Rows from block 10 of a small multi-label audio tagger, named by matrix and row number. Each number is 128 + 24 x the weight over its row's rms, rounded and kept within 0 to 255. All counts start at 0. Numbers have three digits each.
After each channel's rows are labels from the 100 clips, of 14976, where the channel reaches its highest value: "strongest on" is what is common among them; "loudest band" is the band of the loudest frequency at the time of the peak. Only what is clearly more common there than usual is listed. The data: single notes of musical instruments (NSynth). In brackets: how many of the 100.
# c30: last pointwise conv (model.blocks.10.c3.0.weight, 384x384x1), inputs 128-255

c30.206:097126101114114069110161105109139092121133119063123133091124070144125094126106087119092164112130148121107138127111073128102129133112125102089141106106136109135105141109110112101138134140181162079141134120115125142085109138124128151093131104110125117140167103165124115135132111129147113110109132128123102112124103096107166137102080095139153112127132136112109123146101078097110108151084
strongest on: pitch class G# (46); octave 4 (46); octave 5 (35)
loudest band: 250 to 500 Hz (41); 500 to 1000 Hz (35)

c30.279:108085149113117138133150103111113152098169105115106135129120099164132122150106120128132127152164111151136094149110112099124099090089148116095122172174130141111123096127115119160074101117135147132101161097114130122139118116137123136110132133097125097090104108136116145109113135115096116096153107143126118137130121114136118098125093142131144133104108122063099132140088127091127107116108
strongest on: pitch class F (70); octave 7 (54); octave 6 (35); note: F7 (35)
loudest band: 2000 to 4000 Hz (53); 1000 to 2000 Hz (37)

c30.188:117122102148103126147101142110139103148123142122111123127129114143133107137128109139140127111124115139107091065164138154140083131093145123115072174131115128144122129100135124124122094127150111159145157160139129132132160129143128105141096134126130177122121146145090099145171128114135135124141098140158139119146111149112146124114114126148115107134151149170132136148120125128137193141128
strongest on: octave 5 (57); mallet (53); pitch class G# (45)
loudest band: 500 to 1000 Hz (50); 2000 to 4000 Hz (30)

c30.141:173137113113127112114104151132127145127097096100108123086135118116133119145073117104133105099084111118132089102105163129083091143137066110127118159107138078127132135073146098104116109100138124089155152117090130099142100130126134134134115118121097117101138153126120100120106150143168168111155083128134129114123130089120155113112063129140093108093125118130092095135094173158133137107116
strongest on: octave 7 (64); pitch class D# (30)
loudest band: 2000 to 4000 Hz (70)

c30.362:087099161119096116114110158123124175137135116085117136130095169124152079133142121086117110133095134104136129107097147115103098117110140123160115131174114081107132123150111090116136124161099119131132138124114105140137127120088143114142127118122131129117135143091094152126082123099119075089137132081140073116085151125160083104078096146143111113091097122117084094144099139097086129092105
strongest on: octave 6 (72); pitch class F (51); pitch class: D (37); note: F6 (35)
loudest band: 1000 to 2000 Hz (75)

c30.100:088112120113140157097122100128140159086160084129142129082136104103167101151092111116083117107157123131106136086124125129085131125098140120139124144140099120095101143099122099113107114107101121138130176136098125140104133146161137075114128107110112136118076151163111135132152110118152141176143127093141127127093106115131144079128111130124128169090124133160117106119138143108091134099131
strongest on: octave 7 (51); pitch class A (38); pitch class G# (36)
loudest band: 2000 to 4000 Hz (48)

c30.68:070102134137130111082110148120156115138095109123099143121085145122118114091126106169148086106138127168114098148130116123165114131130158125128123114117106082149100144117080134121092137170085125101108095142106090104124121134157121129107097095116142129107101098101132149130096084094108147131101096089142089129079088143113147134115151089108108119127160109120076107131080076093117109118146
strongest on: pitch class E (92); octave 5 (64); note: E5 (61)
loudest band: 500 to 1000 Hz (48)

c30.164:126118069132053081144093112123091145109116145099115132107143117147154136093101154122183118115097129136126098129095127115165094134121124103106093138107123100127093092097157079120123143127130107115111127132096124102108113112133157119133135098131139083137124100091099130127144115136106139140106129115124100113104124136111109139098112132128094124145116134085108121159111119132078133117146
strongest on: pitch class C# (65); octave 5 (45); octave 7 (39); note: C#5 (30)
loudest band: 500 to 1000 Hz (40); 2000 to 4000 Hz (38)

c30.205:090105098117107099104115112095104152123181109097136146093127117143111137159062168095118115171089111107105114095131104081124160129106098126110124109060127107159137114137166080138109166121137093101150111093112133113112092136120098128108156119133102120110092078109105086101114142116103138125134153154152152104102124145111083110121130156115141152123101125121097125106121186120114126111145
strongest on: octave 7 (38); pitch class C# (35); pitch class B (31)
loudest band: 250 to 500 Hz (36)

c30.79:131113147113100137097145143139131168117100107101128106117109093120126149148110142122141148132119113125139105129198089134106118122095128138172121108117113104092107098163087122134065067156129105134112112119164114118088141102142121098112171142112111118108116121099133110142110105117123145114103109075149117126126099102137135144165097122101180128113083119119129110082109089106134136136085
strongest on: pitch class G (83); octave 4 (70); note: G4 (70)
loudest band: 250 to 500 Hz (49)

c30.101:097119118107070115133103143133133124149109110121140125088121115140137115083105156097095089147096130090125134076138139099090100101113150156121115118153153121083119108148145123128124170122108117144147135111114089102192116161116096140134098108140108137124118098131095129114153138101158099132142105142124088068116090126122129128106072109119081158086117129086137106140115152135112199083091
strongest on: octave 5 (82); pitch class D (70); note: D5 (59); pitch class C (28)
loudest band: 500 to 1000 Hz (75)

c30.345:103122102108111183104141113122091113102111081151141103110127097146133143104120123137144111115131131167132092150103108121093134093089128106087148147104153065140098138113122132096113132134108122135159104107082109171108147124101145108105130119103143125104142161126133111112159157106093111119135144099152132105130118070093094109120131135134134126114119153170136122101082110074095151153102
strongest on: electronic (68); octave 4 (58); pitch class F# (42)
loudest band: 250 to 500 Hz (33); 500 to 1000 Hz (28)

c30.296:090153085084120110083135139120072109106086130146110100112115086129152095123109068103173082120124101117118106132114097124079145136115101146120108140126106113101117120088120141110117124135106122145149167091132102158109134084094107099116130156129139168105092134139138101143165141108140112136124144144148085118130141123090146093130076129156148116117139168149113123137096116125095141119128
strongest on: mallet (57); octave 4 (40); pitch class G# (25)
loudest band: 250 to 500 Hz (38); 500 to 1000 Hz (34)

c30.52:133134100132051096129167105115112123147123154120136120109141134129078109129091115121097112099112132092126115125131124141096136134104107140105094151106098085122107122112119121114130085080085104103106158134118138115132135117118125135150112131139120099109117147151112105122157106116098154089119087163115152105114102083106134114127116203108127114089128112061125146120150108078131149133134
strongest on: source: acoustic (86); octave 3 (67); pitch class F# (51); note: F#3 (42)
loudest band: 250 to 500 Hz (49)

c30.119:149135133136120101095105117117086118089169107137157141099120142127127145129135135160141143103120097112112121138090133124101114112085109109106095116115097100135125120144099128076127089108142150149120112106118070169125093139126119129134104080115114120128153136159144082149144136108069102109149122148132124149094134137116094121118133157102126134118108098104112102138145169098097088107093
strongest on: acoustic (81); octave 7 (42); string (40); pitch class: B (31)
loudest band: 2000 to 4000 Hz (36)

c30.334:119135111142124122115097112120139116112152139119088125112070151146098088108101135129111128128111138140100107114100108096099158119100128136109119110100103125119135139130144121130140120144106144129147098072132118160158113105133104132145111192111139164090122156134114109151151196092137126122113115123152129100083129124113102130092114133120138094105105163174102128104125159088134139096118
strongest on: electronic (83); organ (52); octave 4 (48)
loudest band: 250 to 500 Hz (31)

c30.51:135143138107126096096122144145153115111149106108132137090128094109124133127101139127101122163140148099123124163121101101110080140162138105102105082107086149127137108141104096161129151130117119085149165137130111116138123117124135091124105163128159134111147119170087114111171119105117150062109082150157123100117096092110128106099081150129109117094114130157116123097106116121121142139139
strongest on: pitch class C (75); octave 8 (32); instrument family: mallet (32); note: C8 (31)
loudest band: 4000 to 8000 Hz (32); 2000 to 4000 Hz (29)

c30.106:151139127085127098113103121116109178128088107112126142141157139122143178169088117134169105131136150142129131123093115083134103124138144088126116142104135125131115159115141057131130118140142108140110126105095113120108061163095093110124128118151145096134119130131090106086118150104100110095131151128106100142118112081098105141120132155116127137118115098104076118109115118142131096135101
strongest on: octave 6 (45); pitch class G# (33)
loudest band: 1000 to 2000 Hz (42)

c30.315:100103169159116095109166087125130133088121115142094152109123098152102133120151098141077139163106077116164142122121149118117093134098159128106087132113149145113102142129110115129115101152103126114102110132123131131129161148108119146117133146094099125091158118147177084099092126114144094133150138100129109128111103123105170113123107082093105133088118152150109136134150122133123095134129
strongest on: pitch class F# (44); guitar (34)
loudest band: 2000 to 4000 Hz (25)

c30.148:145113116109146150145136124066112124137147145085099147113096124144109112137084130135132141116121101147118159081147135116147154080094152130108126097116094109082105115116120113106086090082112130112115133080113115158089138133148104117110165127186118110082112163083136127122117114082091086151135116152142122111130110145113097075112088096144142115124094112116107137127147104149092105125110
strongest on: pitch class A (99); acoustic (82); note: A4 (59); note: A3 (34)
loudest band: 250 to 500 Hz (59)

c30.367:144114133122155137167126130123108153122125102126086133134149120140151102132127096117161129160128136145142107105159111142171063138113142162175136151121083130125123124068142132114111139140101094145138150116128107095121153108137116149112152127107153110136121106113066100150091092122123091131125163127123094111107095083091113091139115091113092120131106130097081127118132105086158092111102
strongest on: pitch class C# (61); note: C#4 (30); string (29)
loudest band: 250 to 500 Hz (42); 500 to 1000 Hz (40)

c30.113:106129126130119135140135110112120132121132097153114179127152128147138121120135143122090139128146106153138166122182109111095122147120137111142142114128116092126114110100108126116089107104094148140133138136116126164134103120121157120113114169120137156099106062127120096156104095121163126136123138129086096144091154115109108124095130135139098113102110102138092103108135115126125126134115
strongest on: synthetic (74); bass (73); octave 4 (40)
loudest band: 500 to 1000 Hz (30)

c30.330:119136102100129075110170140165143170137121098126079115100126111121077118132107122180174116141132108129116133082156126126134129123142125098106138112089107099138093132140140099158120124136155126121141136112131091138081115129129122130116131111109112103138114110103125135102092126109137090130101103097121108120127135109102093123110125099110136118092136108101133136139120105106129085115119
strongest on: octave 5 (36); pitch class A (33); pitch class G (29)
loudest band: 500 to 1000 Hz (37)

c30.381:091115156158118113110122058107109126120145118155115119099116098154110131101107137156075136103149122116128124105149103087118132134108136136095124133141099147110126116131107146122133104164095115127162143122161073102119127098194123152122180142154091152108180171094156128090099122099153120141139126100108097074124085125109161147094121142080120135106153133107118126090123130092134137082097
strongest on: octave 3 (73); pitch class D# (27)
loudest band: 250 to 500 Hz (38)

c30.16:102112107104114132121122158153132115174121132099085089114147099089119127131109126090144111079140116123116109123106117109142128082178113130115126087096100106105086111115116113095122131113115116117127091155102142147121124130140112156120148124099064134090095136136116116058141123116171128091124124126122136101074105108096112114115103100153103142100107127101103099145095061131109143131136
strongest on: pitch class C (98); octave 5 (82); note: C5 (81)
loudest band: 500 to 1000 Hz (68)

c30.27:121147130131134105135140112108125118129128120122108137166097118147105123096115104127158132137118112135141119097135102113126142116129124132127120145098148144094110125120140111119101126148127152100141108113131120132096095153136124104131154117123170151098180155103081113147087060112147126150097145115130140120156123073132123105135140125068133083140091076131142131092105123137098102120096
strongest on: pitch class C# (100); octave 4 (86); note: C#4 (86)
loudest band: 250 to 500 Hz (73)

c30.95:075111096107085147094130163121136143119097123108134147104109093126134110113103115161151154112146112168104081159092119098135144116151123071151102168089102111093103133128196101133120109121111080143126126134103141109129105136130122086140119147140142118135130096142097148101149152122157087102123115105140105093086152137131114131160078141131123104084118174165104087140092107116141139145129
strongest on: pitch class C (65); mallet (39); octave 8 (28); note: C8 (28)
loudest band: 4000 to 8000 Hz (36); 2000 to 4000 Hz (25)

c30.326:119125142147106125119142165113149148093146102101116101128134137143108113144103170113136132143147115134104106098090148090122099136115120134160134114097099109100105098107139134096061070110121147170106107130104113128129141116153102108122169146101115144109099107135163130110152109126131127106139144090112122128124107126144142119172166131125136131128093127112108084129087156088113137117107
strongest on: octave 2 (53); octave 1 (41); brass (39)
loudest band: 250 to 500 Hz (46)

c30.250:088116165139102139104115169081126119119130106093126112125098090133121084119110114115117135127131099110121106122106120145101141143098133141092106155127072119096133146135115113144125108101104101080140147121093116102124099108110107127119111109128109100112113104120116108117111127091098105117152090120144104132125075116097100087084088138147120103091117117092121112104133157081113140129109
strongest on: pitch class F (99); octave 5 (38); note: F5 (38); note: F4 (34)
loudest band: 500 to 1000 Hz (37)

c30.149:121099121147158111149120161148139161114095124120131107139098146134136123148081108159114095096113127116139148144116142135102120124116109144135163107130139130117139095134108106122162112095107118092130147108125082106126153121121099102140094102169159124096095150166122125101135119084112112101129091121165098145091092090134144088120107114096100123098144171121107113098141104111117141114119
strongest on: electronic (76); octave 4 (46); octave 5 (37)
loudest band: 500 to 1000 Hz (36)

c30.117:144106123106117104122124109134144105127136086139064104151127073143130109130088098146093152101095085089104111093104091140128134117092123170104086122138131154109086121111109157121099115106089116100108127116094115136102101117120100187140166109150109137099107115125121143140114132107120111115104084131146134096113163130103132087118119115081126157124099124112141074162110126126122098124123
strongest on: acoustic (82); octave 4 (63); pitch class C (46); note: C4 (44)
loudest band: 500 to 1000 Hz (31)

c30.301:132109109127110154081119152107121155116121089137116087121099124183121115062104116131120150134152126102136104104148110166137108114110181130150110117143126125160122121100125114120122100121051106086107169118101096139159150122178139094139118123108126131083140113100103101122084130131115086147120071119139127112137106114129126099090102116100137099102118097102098076119096119112087118149119
strongest on: octave 4 (75); pitch class D# (68); note: D#4 (48)
loudest band: 250 to 500 Hz (47); 500 to 1000 Hz (37)

c30.189:130121112081097159121137129094101093094141114143130119085103135059121117128124124115141147106109080158088134134082141087130136101108132128089111115120135106103100092112134097114117104100117126122103123124125099112125088147132090115106087108114099143086115112151090153092166095123102135097143087128147100098113088086100098116131112130080105132087132115145142137128129116127122139127123
strongest on: pitch class A (99); octave 4 (63); note: A4 (63)
loudest band: 250 to 500 Hz (45)

c30.125:117101160086109112116138094118104116138142117101129156119100082129151126101078121146106178135105084134132102124103068124125129113125116154103138093148130108108162096101136111094099153100112108134120132104089094150099102146088105154129099127136095084122088135118113087117118117135102096137151116126107111101077159112100115110125083091118134139100124125085085127109126137118093099129143
strongest on: pitch class A (100); octave 5 (46); note: A5 (46); note: A4 (34)
loudest band: 500 to 1000 Hz (49)

c30.277:111140097086106153124124120140139073083112138106132134134145142113106097144145137126137127151154123136104123110115105141102145118115126115127157148130156102124097110130143051115138121096145126144145131088099097116110100110109118126137103110147144130087088119106095092114127166108153122097134103133095096113105088093079152147119129113118141114138079111117139146107101151107141116083119
strongest on: octave 5 (42); octave 4 (42); guitar (34)
loudest band: 500 to 1000 Hz (33); 250 to 500 Hz (31)

c30.60:136133118096110126119137145154138101120155127124129135108116105175105119113160145115129128078082150120148108122080112117120127126118126136127096125121122111126133100138068157100136132132084117101126112102139146093109093137113148164116104147102107116146170113117111159087096118096145158094126131139155145133140114131123142123129105113144108088103116152125128136164125094116098149076102
strongest on: pitch class C (59); pitch class F# (34)
loudest band: 500 to 1000 Hz (31)

c30.135:104153169105128140120104085139079114141134138104139132182123086129109116105120115146120123149136142108133127117121086126144119078112139129110095144181134123114099103121124156126103119124126127107126138123085159087131118144112159155134134133115095134118151124101132133104143085170126109171128116102094129107126121137108103136126120125116102129138176115093137126108118110109108085153115
strongest on: pitch class F (89); octave 6 (44); note: F6 (33)
loudest band: 1000 to 2000 Hz (44)

c30.238:107130090157104166104145139127159123085151122140125100086119145125081119109064143132158136092117132150151097151115143092146130119136081130127140154092122145118133118164149081099131108122101104160167136143116135126109135113168113179165104183106151137134154151105137117184150144130119118111138095118154105115136092111133109119128112148151130083121112130121137104146131111161139161157125
strongest on: mallet (82); acoustic (75)
loudest band: 250 to 500 Hz (31)

c30.185:132108139106096103134119128114105141132118124108104164168099144114126139081105154144151129122082170131126137106136147141130129114118131135144101143126096092100095109117169110133063164186091140163121137103105092154115084121124132187131126131134143120111151134126112081160105171120107121119130116126120119132122093096136139125133115145119084117082073138067103105099089123147141105076111
strongest on: pitch class E (75); octave 7 (42); note: E7 (40); octave 6 (33)
loudest band: 2000 to 4000 Hz (47); 1000 to 2000 Hz (32)

c30.199:103121151100122135128166112124080130124138136126104135133112104141123094135114118123117118117105124116123101125131142184135154115138157125112140182155148122092133118114127136132131085157079117150123172170117127119080133135116098103126118102097122128166089077110110116109143112094099170119175090106125162142094134095114132133097116126121164168120109103139147126110089161144115138093132
strongest on: pitch class F (65); octave 6 (60); mallet (37); note: F6 (30)
loudest band: 1000 to 2000 Hz (57)

c30.62:100131120132129100117135078126131128094158106142105119134105128128107107202134130178170147122152087100155108147104137111127158112112133091136108126080102096122124114123085085148110103107135111122156102118099096090090116121118140115110079140131145148109134128114090153066109154106158146148151070150115091120132091118100143097106089110112103123115112127115103114140117147116108105139128
strongest on: pitch class A (61); octave 2 (44); octave 7 (35); note: A2 (32)
loudest band: 2000 to 4000 Hz (34)

c30.180:099121111127088151118120124112165111145107119099110101103146106118122165141136134159111096076099103111110119087100075121141080122108106124132095069133114130107126105122086157135156143158134145091136117141103095136117134158125082112135172158172175124091159132128154145138155115111095118123135080070151125118113116131107113109169101117145110151101073128097099102145143134112131136119107
strongest on: pitch class C (100); octave 5 (70); note: C5 (70)
loudest band: 500 to 1000 Hz (62)

c30.33:090125132082094118144115144105118131092145074120102101099104105116130134109087126129131093107132111110119146121113104109101089104125131129102113133113113153117095092115099112107122127110095138152108160079117104137133104138117102117112142094107149095081091118136095099111160144128139115133165094148108115104123133073134127105100101177147101124093089168127103104127091085121137173097096
strongest on: octave 7 (70); acoustic (61); mallet (40); pitch class: G# (25)
loudest band: 2000 to 4000 Hz (68)

c30.25:134128139133108151142133134103130123118141083137090178092125121160161111146091120151129137130100095139144102124094122089095110129118148101093088125132121106141099121127152144076094127134145080120136145104125115167103111113120116107116128153193135123129155114137129142150144155115112127105133129139147117137109104102105115102096122134116106117131135110127068113131146112078106097126078
strongest on: mallet (53); pitch class C# (51); note: C#4 (26)
loudest band: 250 to 500 Hz (49)

c30.284:083119140148122108117125129135148115162143138111077168180106111122121132101135115120179100126092091122136085091174126083134108127110183147148095139116127119115134122156139153123098142141132100131117083099114129130103135121132111122112150106095128129111143128078158107098140114086087102133146122145142114077123109155078097124120134112119103094159119080101114105148129099122119109144071
strongest on: octave 5 (72); source: acoustic (62); pitch class C# (44); note: C#5 (27)
loudest band: 500 to 1000 Hz (73)

c30.47:150118153098124127091148137101073151112086106111122112148115111166140112083122180116075149115115155143115113179136111138115125126120156121125076123139099115099115122101133116098121105121114116121102136090086117126083139103139115106087144124083108116123138127110118114146116118078104116142164114074096107118124124109138116106132117106104113140080123133116123109111106122127072113113116
strongest on: source: acoustic (63); pitch class F (55); pitch class F# (45)
loudest band: 250 to 500 Hz (42); 2000 to 4000 Hz (25)

c30.155:157167113164121178137091131106094123136135133167136069096117109107134119158134117103170100119101145119129106102142150128100101127134113148132106134137108077101111113102148113102159123124176129122168129145137143124059109112115063155098155151087145107131144130100106109151140086143144108122130089162126112087140116139132120118102110131149089127113118149135102130141121168164104183109070
strongest on: octave 6 (58); pitch class G (53); pitch class F# (38); note: F#6 (28)
loudest band: 1000 to 2000 Hz (59); 2000 to 4000 Hz (29)

c30.183:139125110134080098129130124094105149111126101121136118123145113139130107116096105141170113154119132085132109126084129078106140122157121127090135097107096109156126162139113113135120100131159112140076120084108142114068130133106136113134174104148103086115106118183128116126129154151135104101049074110140108111123127115108127132112148133125087132121111087114151178156092124100122103100093
strongest on: pitch class C (43); pitch class G# (34); octave 7 (32)
loudest band: 1000 to 2000 Hz (34); 2000 to 4000 Hz (30)

c30.361:117145126103161159077119144116121087103103088092148128123115110145106100125108131104107123113138126124100147110117080146095145143104140155105139100106094125117107119127125135132130074140137140085126157113103106187132143084123123113139115147113120129089146119110140166146079153087137128140115111096156090096120092145150124109099116085127113127095114089117127054127086152111132091095062
strongest on: synthetic (85); bass (83); octave 4 (50)
loudest band: 250 to 500 Hz (47)

c30.166:123121166070137130116105119136126124113158124136126160081140163114137149149118105144166126159103171146105144143120123104113118125130101126115123124104110153142127127112158126104137111165132134134159113092101120147097085132107097113128144174143198168143127100124082102123114143108134117102108122148140118106106132105126113080147125156118119109121091119090123109078072105112089164110125
strongest on: pitch class E (90); octave 4 (81); note: E4 (77)
loudest band: 250 to 500 Hz (71)

c30.270:090107162114135112130109135134117136145123118145147135157107113101123123141122110116143081139104127128129085127174154144137148082132086108145093122129096086095121105123092112100134120156108107121111113093080132134099121100123100099107116114109145117144110094099117134092074103124138083104063135082139135111116117087082140121130136110107122092140129114116090105121132088136132116127089
strongest on: pitch class D# (73); octave 6 (56); note: D#7 (36); note: D#6 (35)
loudest band: 2000 to 4000 Hz (54); 1000 to 2000 Hz (36)

c30.17:124135138098119099122159125129128124102119094119130137133131126125110130100070098122132139111123130126068066134144101093078103126092134128133136089141114132085082151109131152122104116120123099094127166135117130105125068103172083104101131167115136140106098132095124070122094147108097117116140118111153106110099137102115123107160118106126117132123135088117147106125122165088081119129077
strongest on: octave 3 (55); pitch class F (42); note: F3 (40)
loudest band: 500 to 1000 Hz (34)

c30.22:104105150141135146105135127107143121138117090074096094120135108111130107131088173096127113126154147103160125098090136111153144141138189118153132114156119136102141126108096182159139122100109090119123120135103136065142136139132094174128127112117117128120152156151145130124138138127106099138140135100102106124111122137109149133115085112105089117122126140109113132150112133099097142106122
strongest on: octave 2 (74); vocal (38); pitch class E (27); note: E2 (25)
loudest band: 250 to 500 Hz (55)

c30.129:168140175137138116128149133123125109101110114100145158168111116117087096136107124148177108118156096123092130115154148158119129128106129075149129109111137067120128090148081143144113099152163143148154090090114115153079144104145085151119174134109122108121133108125097133101111112085122103137105100089088124099131151122137138172151108119117079103136116134091117138125115074127096123155126
strongest on: pitch class G (50); octave 7 (41); pitch class G# (25)
loudest band: 2000 to 4000 Hz (41); 500 to 1000 Hz (29)

c30.20:121110120100091103109134135055123188077129088169130151148113137081124108081108136161118157122105115172112126139130130074156061098105140114135122136148115118127085146107108142131125120158141089131104118113117103133113097133175086086132128112108137148123124153142094123093167123143105110131127120095118086107148125095103121159106129107127075165135121137152112132103101124127142122106122
strongest on: octave 7 (91); instrument family: guitar (36); pitch class F# (35); note: F#7 (29)
loudest band: 2000 to 4000 Hz (89)

c30.114:105102121077151169104136156110134142092130121133164101127088090113119096132121138132146115114114110158131178121127120149117141100108154103130160129097138097112127117096092132145107113148092066135137104145134129158104141098150120129119132088147144105133115154102141145153118106115114118128127104130148082133134104133083129115128108104120106093126112155165125115131090130134081126123120
strongest on: mallet (43); octave 7 (42); pitch class G (28)
loudest band: 2000 to 4000 Hz (40); 250 to 500 Hz (33)

c30.235:138136125096124086144120077112135157120146132135110161145101154135127185100117140124141134166094125117100149098116113125112118156141125143077091128133114102084123125113171152151112136117088112174153104129127073113155156119130133105141122121168128129086110092138114141175103110125110120080134113160177116122091109114121085106150121144136125103172126101108076118115128139104154087119143
strongest on: pitch class C# (100); octave 4 (91); note: C#4 (91)
loudest band: 250 to 500 Hz (81)

c30.223:148145125162116162141135132165133130070136132114132099084134080139118123091128108087132132126139093100116116163129106169106070137129143129108171153100107089119145125135137093089129112125130111113162112130095115122089124147162123086108129088102129130170138118144142110153101132123131129080147116144098112114115097128118128134097118098085123144138117113090121095124110120120073151116093
strongest on: pitch class F# (98); octave 7 (29); note: F#7 (29)
loudest band: 2000 to 4000 Hz (30)

c30.122:153082138093119088125107120143112127154143111126121140129098126110163122090104129150179139119135108119085097110165142112121126142112104099140157118085124135117133154085148109147083062150179117114101126103120120156095144093140135102105137125142137081119098135162119135119126082115134136163104112158111120135093128119115086119086153106138131140126127095106134146162125091129118132090085
strongest on: pitch class G# (67); octave 7 (35); octave 6 (29)
loudest band: 2000 to 4000 Hz (35); 1000 to 2000 Hz (29)

c30.215:092150087149104129121144133114145147122139113139136129155136116120090110154102137158108114130096097098133119131118142127115041134134151140136137093131152111118120108145105100114141117121130107124124101147111117073109148133131107167113144112107138137165130138146135105139087146105172128170061132137080132145134127133132144092148106129134132069164125148062117142103120068092117107131172
strongest on: octave 2 (50); octave 1 (46); brass (33); vocal (32)
loudest band: 250 to 500 Hz (42)

c30.371:099142091097113103148129120142110110079137090076145117103134113143137124167118136085127119115153093157152137098164119129116106132131135122113138102117104106137139121122124105141167091157130128097108135162107117121117114095109131091124117110120114110125148111121113103137106100099077115125114119098102113095089091153118104127111112113095118077119112111138147106096087129108116078098117
strongest on: bass (56); guitar (41)
loudest band: 500 to 1000 Hz (29)

c30.161:120137129149106141090139106090126122143117107161114119100117148116135129107101163087076126141121115140096121116143107078128101086122187126131156162132096164153161144142127147135113075161120143091133142108114104126140100102161139159134123128123118122121187197096156126121105140118145125155156114074123072115127084122147125126116120111114129113143101117093098092123104157105125129116134
strongest on: octave 2 (69); octave 1 (30); brass (25)
loudest band: 250 to 500 Hz (55)

c30.170:126105161123135116120137115108124145104148121090122156115107090131129114174094127146169118140085080143104123160140101092094114094123111106083125125087096126105107121119127109116122092127141159138160127111130090144117115107164136101117116171111168117105115107159103088143142155098115092053139098175136120148117123107108112129145132123120114104132066131114150103108128076121132158137107
strongest on: octave 4 (45); pitch class B (38); organ (28); octave 7 (25)
loudest band: 2000 to 4000 Hz (25)

c30.169:098102133130141123114176122099118103112128093118123103105145132099121125092101142130166101092092129123117137116124117148087127144100089109084130134145103107128136126104110094110147147102144086132158134105155113135098111096138120109187156166101109135083093089114141104124097138160139127150072101087153140125116101107093130095094154109127118114102115134096157145115122054124111145125110
strongest on: electronic (74); octave 4 (48); guitar (34)
loudest band: 500 to 1000 Hz (34)

c30.163:114131124124126165104139109157163129114128123145155100151157160115111132123129126135100160070139155157180110112135115103120092129128143140123128136166106130119108114156115118169100116155107123128099121126138144083097147118139125101150148119151125105123130172107113109079105151130145130105135134146126110115116132115098159123086119097150133109105161162113114127107112095109101143153131
strongest on: pitch class D# (72); octave 3 (47); note: D#3 (28)
loudest band: 250 to 500 Hz (50)

c30.37:121133129108129103104108128114111120167098119127122134100094095155097132156153114129127108118126105177146124108118142117176099131094127107093104126118109142130068108133156154134086146071118130105160129102115151149135131136110131148102107136125091142153108152143196161118142154092093125098147141050138118105104137119113151087120129159116126120142095128125102099165137106091138137108136
strongest on: pitch class F# (70); octave 4 (66); note: F#4 (52); instrument family: guitar (30)
loudest band: 250 to 500 Hz (58)

c30.159:146132142150139112068137167125127103147119116104103144160122147099131151121104109123161144118106148129136104071100147135179104140125133105110122097105122134126109088098133116149106106201128157134114107120125101123118097144095127097139150125100153117117127150136082101138148126135109102142118107137143103129103085140097109114118118113102119096122148122133100138138129084127110120100087
strongest on: pitch class E (99); note: E4 (31); note: E6 (27)
loudest band: 1000 to 2000 Hz (32)